{"arch": "unet", "model": "image diffusion model", "dataset": "telescope images of galaxies (Galaxy Zoo DECaLS)", "train_examples": 88335, "image_size": 32, "horizontal_flip": true, "conditioning": "none", "objective": "epsilon", "cond_dim": 128, "norm": "groupnorm", "hidden_act": "relu", "weight_standardization": false, "widths": [64, 64, 128, 256], "blocks_per_level": 1, "scale_shift_norm": true, "attention": false, "upsampling": "transposed_conv", "init": "torch_default", "residual_init": "zero_last", "optimizer": "muon", "muon_scale": "spectral", "learning_rate": 0.0086, "momentum": 0.95, "nesterov": true, "orthogonalizer": "newton_schulz_5", "adamw_lr_other_params": 0.0011, "max_grad_norm": 0.5, "gradient_centralization": true, "adaptive_grad_clip": 0.05, "max_steps": 17500, "batch_size": 384, "epochs": 76.1, "lr_schedule": "wsd", "decay_fraction": 0.2, "final_lr_fraction": 0, "warmup_steps": 3500, "weight_decay": 0.008, "adamw_weight_decay_other_params": 0}
Rows from block 4 of a small image diffusion model, named by matrix and row number. Rows with one number belong to one channel. Each number is 50 + 10 x the weight over its row's rms, rounded and kept within 0 to 99. All counts start at 0.
After each channel's rows are labels from the 100 images, of 14848 (inputs lightly noised), where the channel reaches its highest value: "responds to" is what is common among them. Only what is clearly more common there than usual is listed. The data: telescope images of galaxies (Galaxy Zoo DECaLS). In brackets: how many of the 100, against the usual share in percent.
# convs0: first 3x3 conv (model.mid.1.convs.0.weight, 256x256x3x3, each kernel summed), inputs 128-255
# convs1: second 3x3 conv (model.mid.1.convs.1.weight, 256x256x3x3, transposed, each kernel summed), outputs 128-255

convs0.176:56 38 48 43 38 40 62 54 35 48 53 63 48 43 65 36 30 53 49 69 59 51 34 52 69 53 52 50 35 61 54 52 49 70 56 51 32 51 46 45 52 36 51 54 52 40 52 48 43 78 34 70 55 37 42 31 46 49 42 54 47 41 52 49 49 52 30 55 56 65 33 58 51 32 56 39 51 66 53 63 41 50 58 52 36 57 50 48 53 59 24 44 49 28 53 55 34 63 62 66 55 57 43 42 54 52 60 50 32 47 42 54 56 57 60 62 55 45 54 42 43 43 24 59 58 50 44 54
convs1.176:41 59 36 40 32 46 41 78 40 51 50 57 57 43 47 60 43 56 62 31 43 41 47 49 48 54 44 67 57 61 52 44 44 42 41 49 53 43 47 52 50 37 25 47 41 44 52 47 63 55 50 44 40 59 53 60 59 64 57 57 57 54 56 39 52 31 54 42 48 48 45 64 62 59 37 36 51 47 54 49 73 63 56 39 59 60 55 43 50 55 56 51 37 54 38 45 38 59 39 30 41 54 53 50 66 58 52 46 70 58 61 41 59 52 60 37 38 53 55 63 66 51 40 39 30 45 37 45
responds to: roundness: round (42 vs 20.3)

convs0.78:68 41 42 65 45 52 62 40 52 45 48 66 53 59 48 47 50 59 34 56 42 44 67 50 62 61 57 47 44 54 66 38 49 58 51 41 37 48 56 40 50 50 43 67 52 65 53 49 48 44 38 48 40 59 50 25 48 38 69 78 55 46 45 51 50 56 43 51 30 33 59 50 62 33 60 44 44 51 52 42 50 50 40 57 42 55 48 39 65 46 52 60 62 55 52 53 51 26 62 42 51 50 56 42 50 57 60 46 43 42 26 50 68 54 55 64 60 45 57 55 60 35 83 51 42 57 60 39
convs1.78:44 51 54 60 49 63 41 41 53 32 47 30 56 72 47 66 50 48 50 47 47 54 40 44 48 41 27 63 37 41 50 64 70 59 40 34 60 40 55 51 43 46 49 55 63 53 38 50 59 47 41 47 50 50 68 50 34 45 39 48 64 69 62 66 43 52 50 37 57 53 41 64 72 38 48 53 48 35 38 56 54 36 40 71 46 53 64 51 58 46 63 37 40 50 56 55 57 60 67 37 45 51 49 40 44 48 29 49 49 53 57 43 32 52 41 41 57 48 48 37 31 46 33 54 46 43 44 45
responds to: roundness: cigar-shaped (29 vs 8.1); edge-on disk: yes (27 vs 5.2)

convs0.187:55 52 43 66 73 48 67 45 51 59 59 52 45 52 54 56 81 49 46 39 36 60 23 49 47 41 36 48 47 46 62 66 53 53 53 30 49 38 33 55 49 52 56 41 45 57 31 62 60 40 56 55 63 58 50 54 49 58 73 41 24 54 43 44 54 40 43 49 57 67 58 50 41 50 51 58 67 25 48 31 57 59 59 30 52 46 54 54 37 48 56 64 57 47 49 50 50 45 54 44 50 51 51 58 53 37 37 54 46 55 63 48 40 58 24 67 48 54 41 54 53 52 58 56 60 55 49 46
convs1.187:54 47 61 64 31 40 40 50 40 57 28 46 47 44 78 45 45 36 52 60 71 48 50 41 60 44 66 62 51 43 41 35 38 45 63 53 42 57 53 51 45 65 52 60 58 47 51 23 53 44 50 46 36 30 57 55 45 38 63 37 49 34 32 38 50 53 69 44 51 28 66 50 45 55 52 50 70 47 57 51 58 67 59 62 55 49 46 42 55 57 56 53 50 57 45 56 40 49 61 46 47 46 50 32 46 58 56 59 54 41 48 57 57 47 50 47 51 51 40 55 58 57 63 63 65 48 57 64
responds to: roundness: round (54 vs 20.3); merging: merger (30 vs 2)

convs0.142:61 39 52 53 42 43 67 40 56 57 47 49 51 63 50 63 52 64 57 50 39 32 49 49 52 48 48 55 50 44 56 68 46 48 59 31 44 47 64 52 39 50 44 46 28 36 43 32 53 45 65 47 58 46 44 66 49 53 53 56 48 64 45 53 52 42 38 67 52 32 48 54 44 50 43 64 54 37 38 57 59 41 61 44 45 53 50 55 61 84 46 58 49 35 47 53 51 43 55 56 58 42 55 38 34 47 52 39 86 56 44 54 48 35 58 43 41 46 34 63 58 33 42 47 46 54 33 41
convs1.142:42 41 67 38 45 61 54 45 51 58 65 50 41 74 40 40 48 60 56 41 52 73 53 43 67 46 54 44 61 55 56 54 55 59 38 32 59 34 54 38 51 39 53 58 38 53 35 53 29 66 54 33 49 33 49 40 53 45 61 29 47 60 48 45 48 54 60 43 58 50 54 48 54 45 43 33 40 51 65 43 53 59 58 63 62 52 65 61 31 46 30 33 59 54 69 61 50 55 42 58 51 59 43 53 40 49 44 37 41 47 48 52 47 33 49 69 73 68 63 48 34 59 48 40 53 61 50 49
responds to: roundness: cigar-shaped (25 vs 8.1)

convs0.233:50 46 51 39 63 70 37 60 48 49 38 53 45 43 40 48 49 39 51 48 47 58 63 57 54 64 57 32 55 49 59 37 55 44 47 34 54 39 51 52 51 42 46 49 57 48 43 55 43 56 62 43 47 44 66 37 56 55 42 47 51 51 61 33 51 49 31 41 44 68 61 48 77 55 54 61 50 65 64 41 51 42 34 22 55 68 53 59 55 58 51 36 56 54 53 58 50 57 35 47 64 47 56 38 59 67 50 60 45 57 68 45 56 51 62 69 44 51 63 47 62 45 54 34 52 43 42 55
convs1.233:42 76 51 69 31 51 47 30 38 50 41 51 61 59 65 36 49 30 42 67 52 43 60 39 41 48 39 52 40 64 64 65 73 62 55 41 58 50 46 64 71 53 64 45 56 60 47 46 63 39 46 50 56 37 58 58 40 58 59 53 62 58 63 59 51 43 44 46 46 52 45 66 41 41 56 62 25 49 42 49 38 32 61 78 50 35 39 37 58 39 62 58 42 50 52 55 41 46 70 59 53 44 57 55 48 49 64 44 45 53 23 45 49 65 56 52 56 48 53 54 27 60 40 40 45 49 40 41
responds to: edge-on disk: yes (36 vs 5.2)

convs0.146:41 51 50 55 35 36 57 55 47 52 47 47 78 60 45 44 44 34 67 52 40 45 44 63 43 54 42 40 57 42 54 58 57 49 43 64 52 47 59 46 49 43 50 38 52 46 36 47 63 59 60 53 43 53 46 87 54 51 48 42 47 50 47 59 44 52 35 52 43 57 54 59 50 64 65 30 71 52 40 40 43 42 32 85 43 57 25 50 36 45 61 52 49 57 39 44 41 60 48 65 52 44 52 43 49 47 59 44 59 47 37 42 52 65 35 58 62 43 52 56 51 49 35 50 32 60 53 38
convs1.146:50 50 44 34 52 57 36 52 48 41 57 68 42 59 43 54 30 64 45 43 50 55 54 37 52 52 52 73 63 47 46 67 37 41 46 42 35 42 62 39 44 39 56 57 42 51 69 48 37 44 45 42 48 44 53 42 54 53 35 34 35 54 56 51 61 57 58 50 48 51 63 39 46 51 47 56 54 50 49 62 76 49 53 35 44 58 62 60 62 39 80 36 42 53 49 62 41 55 53 41 68 63 34 55 42 40 62 61 49 73 71 47 45 56 51 56 33 56 43 40 42 40 34 52 55 33 70 44
responds to: roundness: in between (64 vs 33.9)

convs0.188:51 32 49 47 55 65 69 57 45 44 51 43 41 56 53 57 56 48 59 47 61 42 76 50 54 61 45 50 45 60 58 40 48 58 51 61 50 54 44 73 50 64 44 68 47 46 48 45 50 44 58 54 48 53 59 23 41 56 71 45 60 38 44 39 51 46 46 30 54 49 64 56 54 51 43 58 46 39 55 59 59 51 58 28 50 45 52 42 39 59 29 50 65 54 50 62 58 50 54 62 47 45 41 40 51 45 59 53 42 62 55 61 67 31 54 59 47 72 48 44 50 49 66 49 41 43 13 67
convs1.188:32 74 59 65 42 39 51 50 52 55 49 52 71 41 41 39 67 60 44 45 58 73 49 46 37 41 49 57 42 46 56 62 50 65 45 46 60 53 59 42 66 44 48 46 50 58 47 50 49 63 51 40 65 42 55 55 42 44 64 48 60 56 57 46 55 44 32 61 54 53 47 49 47 58 39 51 29 42 41 50 54 42 34 55 70 51 72 61 56 46 61 48 42 51 29 61 71 68 46 58 71 70 63 51 41 13 67 50 57 59 57 66 41 63 56 52 56 37 59 54 51 53 46 44 52 54 61 55
responds to: shape: featured or disk (61 vs 30.5); edge-on disk: yes (25 vs 5.2)

convs0.16:75 49 48 59 51 46 39 70 38 46 54 37 21 54 35 71 36 43 62 42 40 46 61 46 61 50 49 69 27 39 39 53 54 42 55 54 38 52 53 60 55 53 63 63 44 53 43 43 54 44 47 34 43 56 59 39 62 56 81 37 36 53 36 44 36 42 47 54 67 33 64 47 55 52 45 49 48 58 50 35 55 49 68 52 51 54 50 55 33 45 64 54 51 47 37 54 42 57 60 58 35 44 47 44 57 39 33 63 56 41 67 44 44 54 55 43 40 46 37 59 54 72 43 56 56 55 63 56
convs1.16:46 52 47 56 54 46 79 34 56 62 51 73 60 30 56 61 59 67 47 44 36 70 61 51 47 45 68 58 51 49 40 41 30 39 51 56 41 47 48 41 54 55 52 53 58 49 51 62 62 53 54 59 34 42 59 49 47 34 41 64 44 30 44 55 47 50 57 57 58 41 38 53 51 35 52 60 55 43 78 44 47 45 39 36 53 63 45 44 59 61 62 51 58 37 31 46 62 36 57 56 45 43 55 66 50 54 38 44 40 45 38 50 41 31 33 55 62 55 56 48 48 49 43 54 49 48 60 36
responds to: roundness: round (46 vs 20.3)

convs0.4:56 54 59 53 49 63 56 36 70 40 50 41 44 51 43 39 52 49 49 45 52 78 55 54 32 35 58 43 32 35 51 44 55 51 52 54 51 47 44 60 62 41 46 50 56 70 44 56 44 50 64 59 40 48 51 58 55 48 72 54 58 45 65 54 56 72 47 37 58 56 48 51 46 31 70 42 44 69 49 48 36 42 58 43 44 58 59 51 55 48 50 54 37 60 62 47 59 44 52 49 47 50 52 44 62 48 40 34 46 46 34 71 54 59 49 41 46 47 52 36 36 70 39 38 47 64 52 58
convs1.4:28 43 56 39 54 55 50 27 60 54 56 62 52 50 43 62 38 53 58 49 60 34 34 59 42 51 46 56 48 47 54 34 37 61 45 56 57 43 57 58 49 30 56 55 48 75 63 45 49 59 69 29 37 35 58 39 37 64 57 42 59 47 41 48 49 35 32 57 38 44 41 58 60 53 57 49 40 43 14 39 65 59 57 42 42 44 50 58 58 59 63 67 53 41 48 54 65 59 43 55 53 46 43 49 39 41 50 55 57 61 64 38 54 54 40 51 52 50 39 51 35 42 52 61 41 52 40 50
responds to: edge-on disk: yes (37 vs 5.2)

convs0.99:52 58 44 34 48 54 52 35 48 43 47 50 50 66 49 45 47 44 70 46 42 51 44 63 73 40 65 46 59 47 48 38 51 48 53 35 52 73 53 40 39 72 28 59 47 56 65 45 41 40 61 37 61 51 55 32 46 59 46 57 69 53 55 45 52 35 47 44 44 45 45 36 68 38 42 47 35 49 59 89 35 48 45 55 52 38 64 39 41 55 29 56 35 33 64 44 42 71 46 53 51 44 49 48 42 61 62 56 48 51 36 32 65 35 62 49 54 48 56 50 49 58 44 53 52 41 38 50
convs1.99:58 49 45 49 54 48 49 53 79 52 56 51 50 50 43 27 29 51 36 61 48 49 62 36 51 55 34 47 27 54 29 72 45 66 45 51 54 40 39 55 53 38 48 50 49 51 41 72 32 48 48 30 58 61 53 43 59 66 50 52 44 42 32 57 53 54 41 50 49 50 74 53 54 48 48 51 55 39 48 43 57 52 56 57 53 43 43 57 38 56 58 32 64 67 40 58 46 62 63 58 64 39 55 61 43 33 45 51 37 59 49 46 42 54 43 32 37 50 38 67 44 47 27 48 50 56 49 48
responds to: roundness: cigar-shaped (52 vs 8.1)

convs0.153:51 43 48 57 51 48 50 62 49 62 54 49 45 46 55 53 44 37 56 62 39 54 53 64 59 37 61 43 52 42 60 36 55 50 54 55 53 40 43 52 56 65 45 65 39 49 62 38 40 64 54 36 50 29 43 20 50 49 57 64 33 48 74 43 55 54 51 38 63 53 37 46 53 34 43 57 56 53 63 42 71 46 42 26 57 64 44 53 43 47 43 59 44 39 45 43 44 53 53 61 43 43 45 50 56 58 54 53 49 35 36 49 43 49 74 36 32 67 29 59 46 51 52 63 53 47 46 34
convs1.153:43 59 59 26 55 56 33 53 50 48 30 44 56 57 53 45 44 50 49 40 40 43 47 50 54 51 49 50 51 71 52 76 55 62 46 52 46 44 61 35 54 55 47 22 40 55 36 69 58 52 51 49 66 57 36 61 45 37 28 46 53 51 58 63 65 64 56 65 45 67 52 60 47 43 56 54 44 52 38 41 38 60 54 72 60 47 47 48 59 51 48 50 46 57 31 70 40 62 66 51 54 54 45 35 52 47 48 34 52 60 31 63 44 41 28 70 54 38 54 65 64 52 53 35 57 52 34 45
responds to: roundness: cigar-shaped (37 vs 8.1)

convs0.20:57 47 43 53 45 33 61 45 54 61 52 56 69 50 60 58 51 57 67 38 39 61 57 57 59 37 36 58 49 49 54 66 50 54 62 70 52 58 39 52 45 60 44 50 44 22 93 64 47 45 41 44 50 47 46 41 43 60 52 46 56 50 80 46 48 48 44 61 55 34 35 36 57 73 71 44 54 38 65 39 56 54 49 33 40 62 52 43 55 52 58 46 51 41 45 41 52 63 64 48 41 30 50 55 51 47 50 48 48 63 40 42 46 35 79 70 55 53 30 49 46 54 51 60 65 58 54 32
convs1.20:53 42 35 36 51 61 51 47 55 45 46 38 44 52 39 53 46 43 61 56 38 48 61 40 57 61 46 48 49 39 50 54 47 58 64 66 57 34 55 46 45 57 39 46 47 53 38 52 68 59 35 48 61 35 61 50 32 56 38 68 52 34 33 50 73 36 42 61 45 44 54 59 53 44 55 66 41 66 43 57 62 64 56 50 48 34 49 45 49 37 55 41 54 59 42 70 43 51 57 66 52 56 40 33 39 50 65 51 62 66 43 58 54 53 41 46 44 55 55 57 60 49 26 51 30 33 42 54
responds to: roundness: cigar-shaped (35 vs 8.1)

convs0.139:59 44 47 41 54 42 56 65 50 53 45 56 56 46 52 50 78 64 42 50 56 39 43 41 59 47 31 45 56 62 58 55 59 69 21 61 48 57 59 59 62 55 51 57 44 32 54 46 45 51 28 56 54 53 51 50 38 46 33 46 39 43 56 49 47 52 54 60 56 59 31 46 55 56 42 65 38 39 36 64 38 28 51 53 53 58 48 72 53 71 58 30 57 46 58 54 55 51 61 52 55 39 64 60 50 39 63 30 57 55 50 61 32 57 57 54 43 28 28 48 54 62 37 42 61 59 58 37
convs1.139:65 51 51 55 53 53 42 66 57 58 64 46 58 75 34 42 34 44 41 61 36 54 64 52 61 36 58 43 55 60 52 46 38 40 61 50 69 50 42 51 39 57 38 47 51 43 51 61 54 68 35 47 33 50 47 56 56 59 43 39 42 60 55 42 57 45 50 51 51 69 33 41 39 50 51 46 58 58 47 65 40 61 57 20 47 51 59 42 54 49 26 50 60 48 51 44 40 44 51 53 32 48 60 37 39 55 35 55 63 64 36 42 55 44 41 45 55 54 72 57 67 48 53 51 48 42 64 50
responds to: roundness: round (43 vs 20.3)

convs0.64:48 38 63 49 51 64 50 61 51 61 67 52 43 47 54 57 45 58 51 47 46 51 67 52 72 35 46 55 50 54 47 47 64 62 57 28 45 55 39 35 46 61 54 43 59 57 59 44 55 49 48 54 49 34 64 44 37 44 48 59 35 38 42 35 53 49 58 46 34 61 59 62 48 53 61 42 46 38 51 61 46 46 51 32 43 36 55 43 49 39 45 61 48 47 54 36 56 47 56 52 57 56 60 50 49 44 62 46 54 54 62 48 52 48 36 32 47 66 48 68 48 74 47 49 42 45 63 51
convs1.64:44 39 49 45 72 39 36 52 39 19 45 50 48 43 47 45 46 61 67 48 44 57 53 58 65 53 49 42 58 48 44 34 44 44 41 54 44 49 38 50 53 34 46 57 32 48 57 55 40 53 58 56 51 39 53 51 31 57 48 47 56 33 61 38 50 30 57 60 64 50 40 52 37 79 36 41 47 57 35 43 50 62 39 48 54 41 45 56 37 31 46 51 45 57 56 55 70 63 48 56 55 58 57 53 44 44 48 61 42 32 38 51 61 39 64 40 60 53 45 43 49 54 53 54 44 56 38 57
responds to: edge-on disk: yes (26 vs 5.2)

convs0.27:56 40 52 47 68 50 26 30 52 45 44 50 39 51 56 42 39 37 37 47 40 44 80 50 62 56 53 49 47 60 48 30 59 54 51 52 52 51 57 53 47 42 51 56 49 48 24 55 51 40 53 49 48 54 55 52 44 45 27 46 46 34 57 56 50 57 39 65 42 51 74 29 51 72 54 38 43 52 51 66 49 46 55 46 42 62 55 47 50 55 61 36 50 40 49 62 57 52 46 39 54 52 39 57 49 56 58 57 37 61 50 33 89 43 44 16 46 57 42 57 44 50 35 52 71 38 56 43
convs1.27:37 68 41 49 47 56 43 48 53 48 42 58 47 55 48 45 60 60 45 56 62 48 42 48 53 47 36 48 36 61 55 50 69 51 54 45 51 38 53 45 51 47 46 49 43 47 39 46 60 60 45 27 53 53 63 56 59 56 69 42 34 38 57 57 40 48 52 47 44 45 68 84 47 48 69 50 34 53 65 55 61 54 41 45 56 32 57 45 54 63 34 52 56 55 62 52 53 41 46 49 41 30 71 55 33 50 60 59 58 68 74 45 31 46 43 50 66 17 49 61 35 44 65 60 43 49 48 63
responds to: shape: featured or disk (61 vs 30.5); edge-on disk: no (59 vs 24.7); spiral arms: yes (55 vs 18.8)

convs0.205:58 45 49 47 51 64 16 62 57 46 61 21 69 53 55 51 92 65 33 58 52 54 54 38 45 49 43 48 52 55 55 58 59 55 47 58 50 30 67 62 50 61 41 40 61 42 43 54 48 42 68 51 55 50 38 51 63 44 58 31 46 48 47 51 43 53 37 38 47 50 44 55 39 50 34 46 61 51 12 51 39 50 48 37 56 62 46 48 52 51 55 45 60 54 64 48 58 58 63 62 42 53 45 52 38 54 41 50 58 46 61 65 62 40 54 64 44 45 44 54 34 44 53 42 35 64 57 68
convs1.205:44 52 67 52 56 42 50 30 38 66 35 60 52 46 62 50 26 58 57 70 71 47 54 65 60 54 54 33 51 67 39 49 47 48 68 55 39 53 50 49 42 50 46 67 42 41 63 55 59 60 30 38 47 40 57 56 33 48 54 59 60 52 48 57 68 47 51 55 37 69 60 43 57 54 53 63 56 40 47 45 40 55 52 40 53 34 59 50 63 42 34 49 57 52 39 49 43 60 37 53 48 60 32 45 51 49 63 47 58 45 32 37 56 50 59 48 43 64 60 44 57 37 53 54 66 35 42 59
responds to: shape: star or artifact (44 vs 1.3)

convs0.13:43 62 34 51 43 52 40 40 43 48 55 46 49 51 49 52 63 58 45 51 57 63 68 46 35 45 52 66 36 39 44 48 71 58 62 43 49 43 49 52 46 61 37 45 37 69 60 58 53 35 41 48 48 52 35 58 40 49 51 30 51 59 54 37 51 53 59 48 56 39 59 56 44 41 45 46 53 52 40 73 49 57 59 50 46 55 52 62 50 53 39 57 54 52 65 41 50 43 57 65 51 69 51 50 44 65 54 46 64 42 50 46 11 54 59 81 47 55 49 52 65 52 55 34 61 51 35 47
convs1.13:68 46 50 39 46 50 50 64 49 48 70 55 66 69 54 37 45 43 48 46 47 52 46 53 52 71 46 62 39 32 39 70 34 53 44 61 49 62 52 53 58 69 58 43 52 36 59 49 50 44 52 56 50 65 43 45 53 55 34 59 41 50 59 57 57 64 52 43 58 44 41 26 73 57 53 67 45 59 30 44 44 38 43 43 51 62 49 49 52 56 62 40 57 31 38 33 41 45 44 64 71 54 43 44 71 42 46 58 40 40 39 62 66 71 56 36 40 63 65 32 55 44 45 53 57 51 55 55
responds to: roundness: in between (61 vs 33.9)

convs0.59:40 46 53 43 52 56 57 52 56 35 55 58 53 54 49 47 43 56 50 47 80 53 49 41 46 46 57 42 66 45 51 46 52 60 34 38 39 54 44 46 55 41 41 31 50 41 47 48 34 64 46 42 42 58 41 65 41 63 38 51 53 46 70 42 48 63 50 42 39 65 46 40 61 73 49 51 55 66 48 51 53 42 44 43 54 51 51 36 49 38 49 39 55 43 54 45 52 55 42 59 63 63 54 64 51 55 59 46 39 67 62 55 44 55 48 53 65 42 48 54 23 30 43 49 63 52 65 57
convs1.59:37 58 40 43 45 47 51 42 59 56 52 50 48 40 79 51 73 33 53 33 58 57 59 63 55 62 55 67 48 61 46 65 37 69 61 47 41 45 65 36 44 60 51 54 69 63 55 42 58 51 80 55 49 42 49 48 50 49 61 61 65 48 57 49 49 49 52 59 54 24 56 47 41 50 42 74 61 31 34 51 48 48 64 57 62 43 35 54 59 44 61 49 70 42 49 54 61 47 66 48 46 56 50 76 47 64 35 36 47 51 42 48 55 58 58 50 50 53 59 48 48 74 60 69 62 47 43 44
responds to: roundness: round (42 vs 20.3)

convs0.148:37 53 49 40 26 40 31 24 31 45 27 51 51 40 50 53 77 52 45 68 42 63 60 49 59 47 46 51 40 45 58 60 57 49 41 47 52 41 59 51 53 72 48 36 61 42 67 55 43 44 43 53 56 58 53 51 49 52 36 59 52 49 45 52 52 49 48 50 51 42 46 39 51 57 54 70 43 33 64 53 53 54 63 63 52 56 42 49 55 59 52 40 51 37 53 43 32 55 38 46 60 53 38 41 52 56 48 28 49 60 49 52 67 33 50 45 61 52 58 50 54 30 48 30 49 42 55 45
convs1.148:57 60 59 50 61 56 54 50 66 53 70 44 36 69 34 45 27 48 59 60 51 54 51 46 64 48 38 46 68 45 44 33 40 55 68 56 63 67 50 46 57 45 55 53 32 48 46 59 65 51 42 41 48 61 55 67 68 53 53 40 53 55 55 37 37 46 39 48 53 63 60 47 43 46 61 41 59 58 52 42 52 54 44 41 39 42 38 39 52 62 45 57 54 55 66 37 53 58 36 49 49 59 37 55 55 64 56 60 50 44 46 38 40 63 43 58 38 44 50 48 54 38 54 52 49 47 46 54
responds to: shape: star or artifact (34 vs 1.3)

convs0.218:53 35 42 55 44 53 56 49 72 44 47 70 43 47 44 57 46 47 52 70 54 57 47 36 56 48 50 53 56 51 42 40 44 72 45 37 58 82 45 55 42 61 53 55 57 58 58 62 60 55 00 53 47 54 56 52 56 50 59 51 55 57 48 59 40 47 60 45 48 43 57 55 47 47 49 20 58 59 43 53 38 52 52 40 46 46 53 40 64 57 51 44 39 61 56 43 53 47 54 53 66 51 53 43 48 45 33 50 56 48 58 49 47 52 52 58 54 49 55 42 54 58 62 50 46 54 39 43
convs1.218:44 58 36 57 34 55 21 62 51 45 66 32 58 62 50 47 33 45 56 40 37 45 55 57 49 52 51 57 29 50 52 47 57 37 47 60 51 38 43 44 58 50 49 51 59 42 44 53 51 47 97 39 58 54 55 41 59 61 49 44 58 55 55 51 64 56 42 61 47 31 34 62 64 39 52 65 56 48 29 36 56 44 46 46 47 49 40 63 25 39 59 47 57 57 40 61 46 48 35 63 41 44 55 59 41 46 45 51 42 36 41 48 36 46 50 35 41 49 51 54 53 44 42 37 57 37 59 42
responds to: roundness: cigar-shaped (28 vs 8.1)

convs0.70:33 47 57 34 60 46 50 67 38 55 37 55 35 39 37 33 46 35 44 55 46 34 37 47 54 52 49 44 53 43 43 48 60 67 44 63 49 40 71 63 41 41 42 50 54 51 43 56 41 55 46 51 58 53 47 37 53 56 50 42 43 63 52 57 60 37 39 35 43 54 41 47 39 33 41 63 44 60 39 63 51 47 43 60 41 54 51 50 51 47 62 40 78 39 58 59 56 59 48 65 43 72 41 47 56 54 54 41 39 49 53 51 52 58 43 52 51 53 50 44 31 39 57 40 53 52 44 50
convs1.70:53 60 43 63 39 58 53 50 35 63 54 19 47 48 42 46 56 48 44 41 27 62 43 49 30 45 52 44 62 61 44 50 45 52 57 44 38 62 46 54 49 52 43 59 59 64 51 48 52 50 53 61 37 40 45 53 58 55 50 44 55 44 65 50 59 48 36 42 37 40 54 53 51 58 57 55 77 44 26 39 62 58 52 55 49 40 61 56 46 44 53 50 48 56 41 48 57 62 53 40 53 43 46 59 34 44 34 58 54 36 50 45 71 51 57 65 49 46 54 44 38 48 37 45 38 39 47 50
responds to: roundness: round (49 vs 20.3)

convs0.129:68 49 58 56 44 42 46 42 48 37 50 46 45 52 44 46 64 55 49 55 54 51 56 51 41 71 47 57 36 59 50 41 41 30 59 23 49 37 60 46 54 60 66 52 60 66 88 38 43 62 54 57 63 44 54 30 40 47 71 41 52 52 61 66 52 50 45 37 55 40 38 48 60 76 53 52 54 38 47 65 45 53 60 42 37 38 40 52 50 66 25 40 49 32 39 49 39 48 39 59 47 38 33 53 42 59 56 57 51 55 47 57 64 38 36 58 39 44 43 62 47 49 51 53 37 35 41 58
convs1.129:57 70 50 58 55 28 48 62 61 54 34 44 56 59 48 43 59 44 50 51 40 54 47 52 43 49 42 46 44 54 61 58 45 64 69 52 65 57 56 52 50 39 67 49 51 48 37 67 51 29 41 38 53 58 50 43 52 51 65 39 51 54 59 41 63 51 35 68 49 70 53 75 57 47 27 47 51 49 47 43 44 45 52 75 54 55 55 55 47 54 67 46 51 41 55 62 70 59 43 58 42 44 61 37 55 40 59 39 38 47 51 53 38 61 40 62 54 48 53 47 45 54 46 45 35 65 38 47
responds to: roundness: cigar-shaped (47 vs 8.1); edge-on disk: yes (32 vs 5.2)

convs0.147:53 50 55 42 54 67 41 64 46 48 45 58 59 62 39 57 53 67 50 37 44 58 53 63 32 41 39 58 66 49 50 41 50 34 45 56 47 45 49 41 44 49 62 45 49 48 44 56 46 58 50 45 49 33 47 64 54 42 48 59 62 31 45 44 49 40 47 49 50 60 58 60 53 37 72 51 50 40 60 34 35 54 71 36 58 58 78 59 54 51 68 63 46 53 35 52 45 39 59 57 55 26 49 47 42 57 45 52 37 50 49 53 55 46 37 60 42 43 43 56 54 52 69 47 59 59 49 39
convs1.147:40 57 44 51 51 61 46 38 47 64 42 46 45 42 49 57 38 40 49 49 65 46 37 48 46 38 47 46 43 57 61 67 64 44 55 35 48 48 60 52 61 66 63 41 51 58 37 53 43 56 62 62 87 52 59 30 56 56 58 57 41 60 45 41 53 51 44 39 44 53 49 61 47 54 55 57 66 45 33 53 52 35 52 60 55 38 43 59 53 44 43 52 44 60 43 36 32 47 78 52 66 69 59 58 12 55 55 46 50 46 41 69 40 53 54 73 38 37 57 44 40 38 32 45 26 68 60 41
responds to: edge-on disk: yes (49 vs 5.2); roundness: cigar-shaped (37 vs 8.1)

convs0.231:45 55 72 37 75 75 50 55 42 53 53 53 50 57 55 43 50 49 68 53 32 60 39 57 40 41 49 46 53 71 48 42 54 48 42 42 52 59 46 47 62 55 63 55 27 51 20 63 70 56 50 43 41 38 61 86 49 61 59 46 63 42 41 66 39 37 39 42 47 60 58 71 43 45 63 56 60 43 59 42 48 50 48 61 56 48 58 50 46 52 47 48 60 57 39 64 61 37 57 51 51 42 51 38 58 43 44 50 47 54 47 55 50 45 37 53 68 66 37 42 26 57 36 48 44 32 49 55
convs1.231:32 46 42 37 37 55 51 51 55 54 51 40 45 82 57 60 70 65 43 28 61 56 48 48 62 46 43 45 32 47 57 48 46 51 42 43 52 65 58 70 50 63 54 63 50 34 56 54 38 64 61 49 58 54 52 43 46 38 44 52 61 52 48 47 61 36 54 40 31 54 62 31 48 63 49 41 41 55 51 46 47 59 43 60 38 69 52 66 45 52 40 55 58 42 54 31 42 48 55 55 79 48 43 53 38 61 42 65 53 44 48 54 44 62 71 48 41 52 53 45 53 37 49 41 32 42 70 49
responds to: edge-on disk: yes (46 vs 5.2); roundness: cigar-shaped (38 vs 8.1)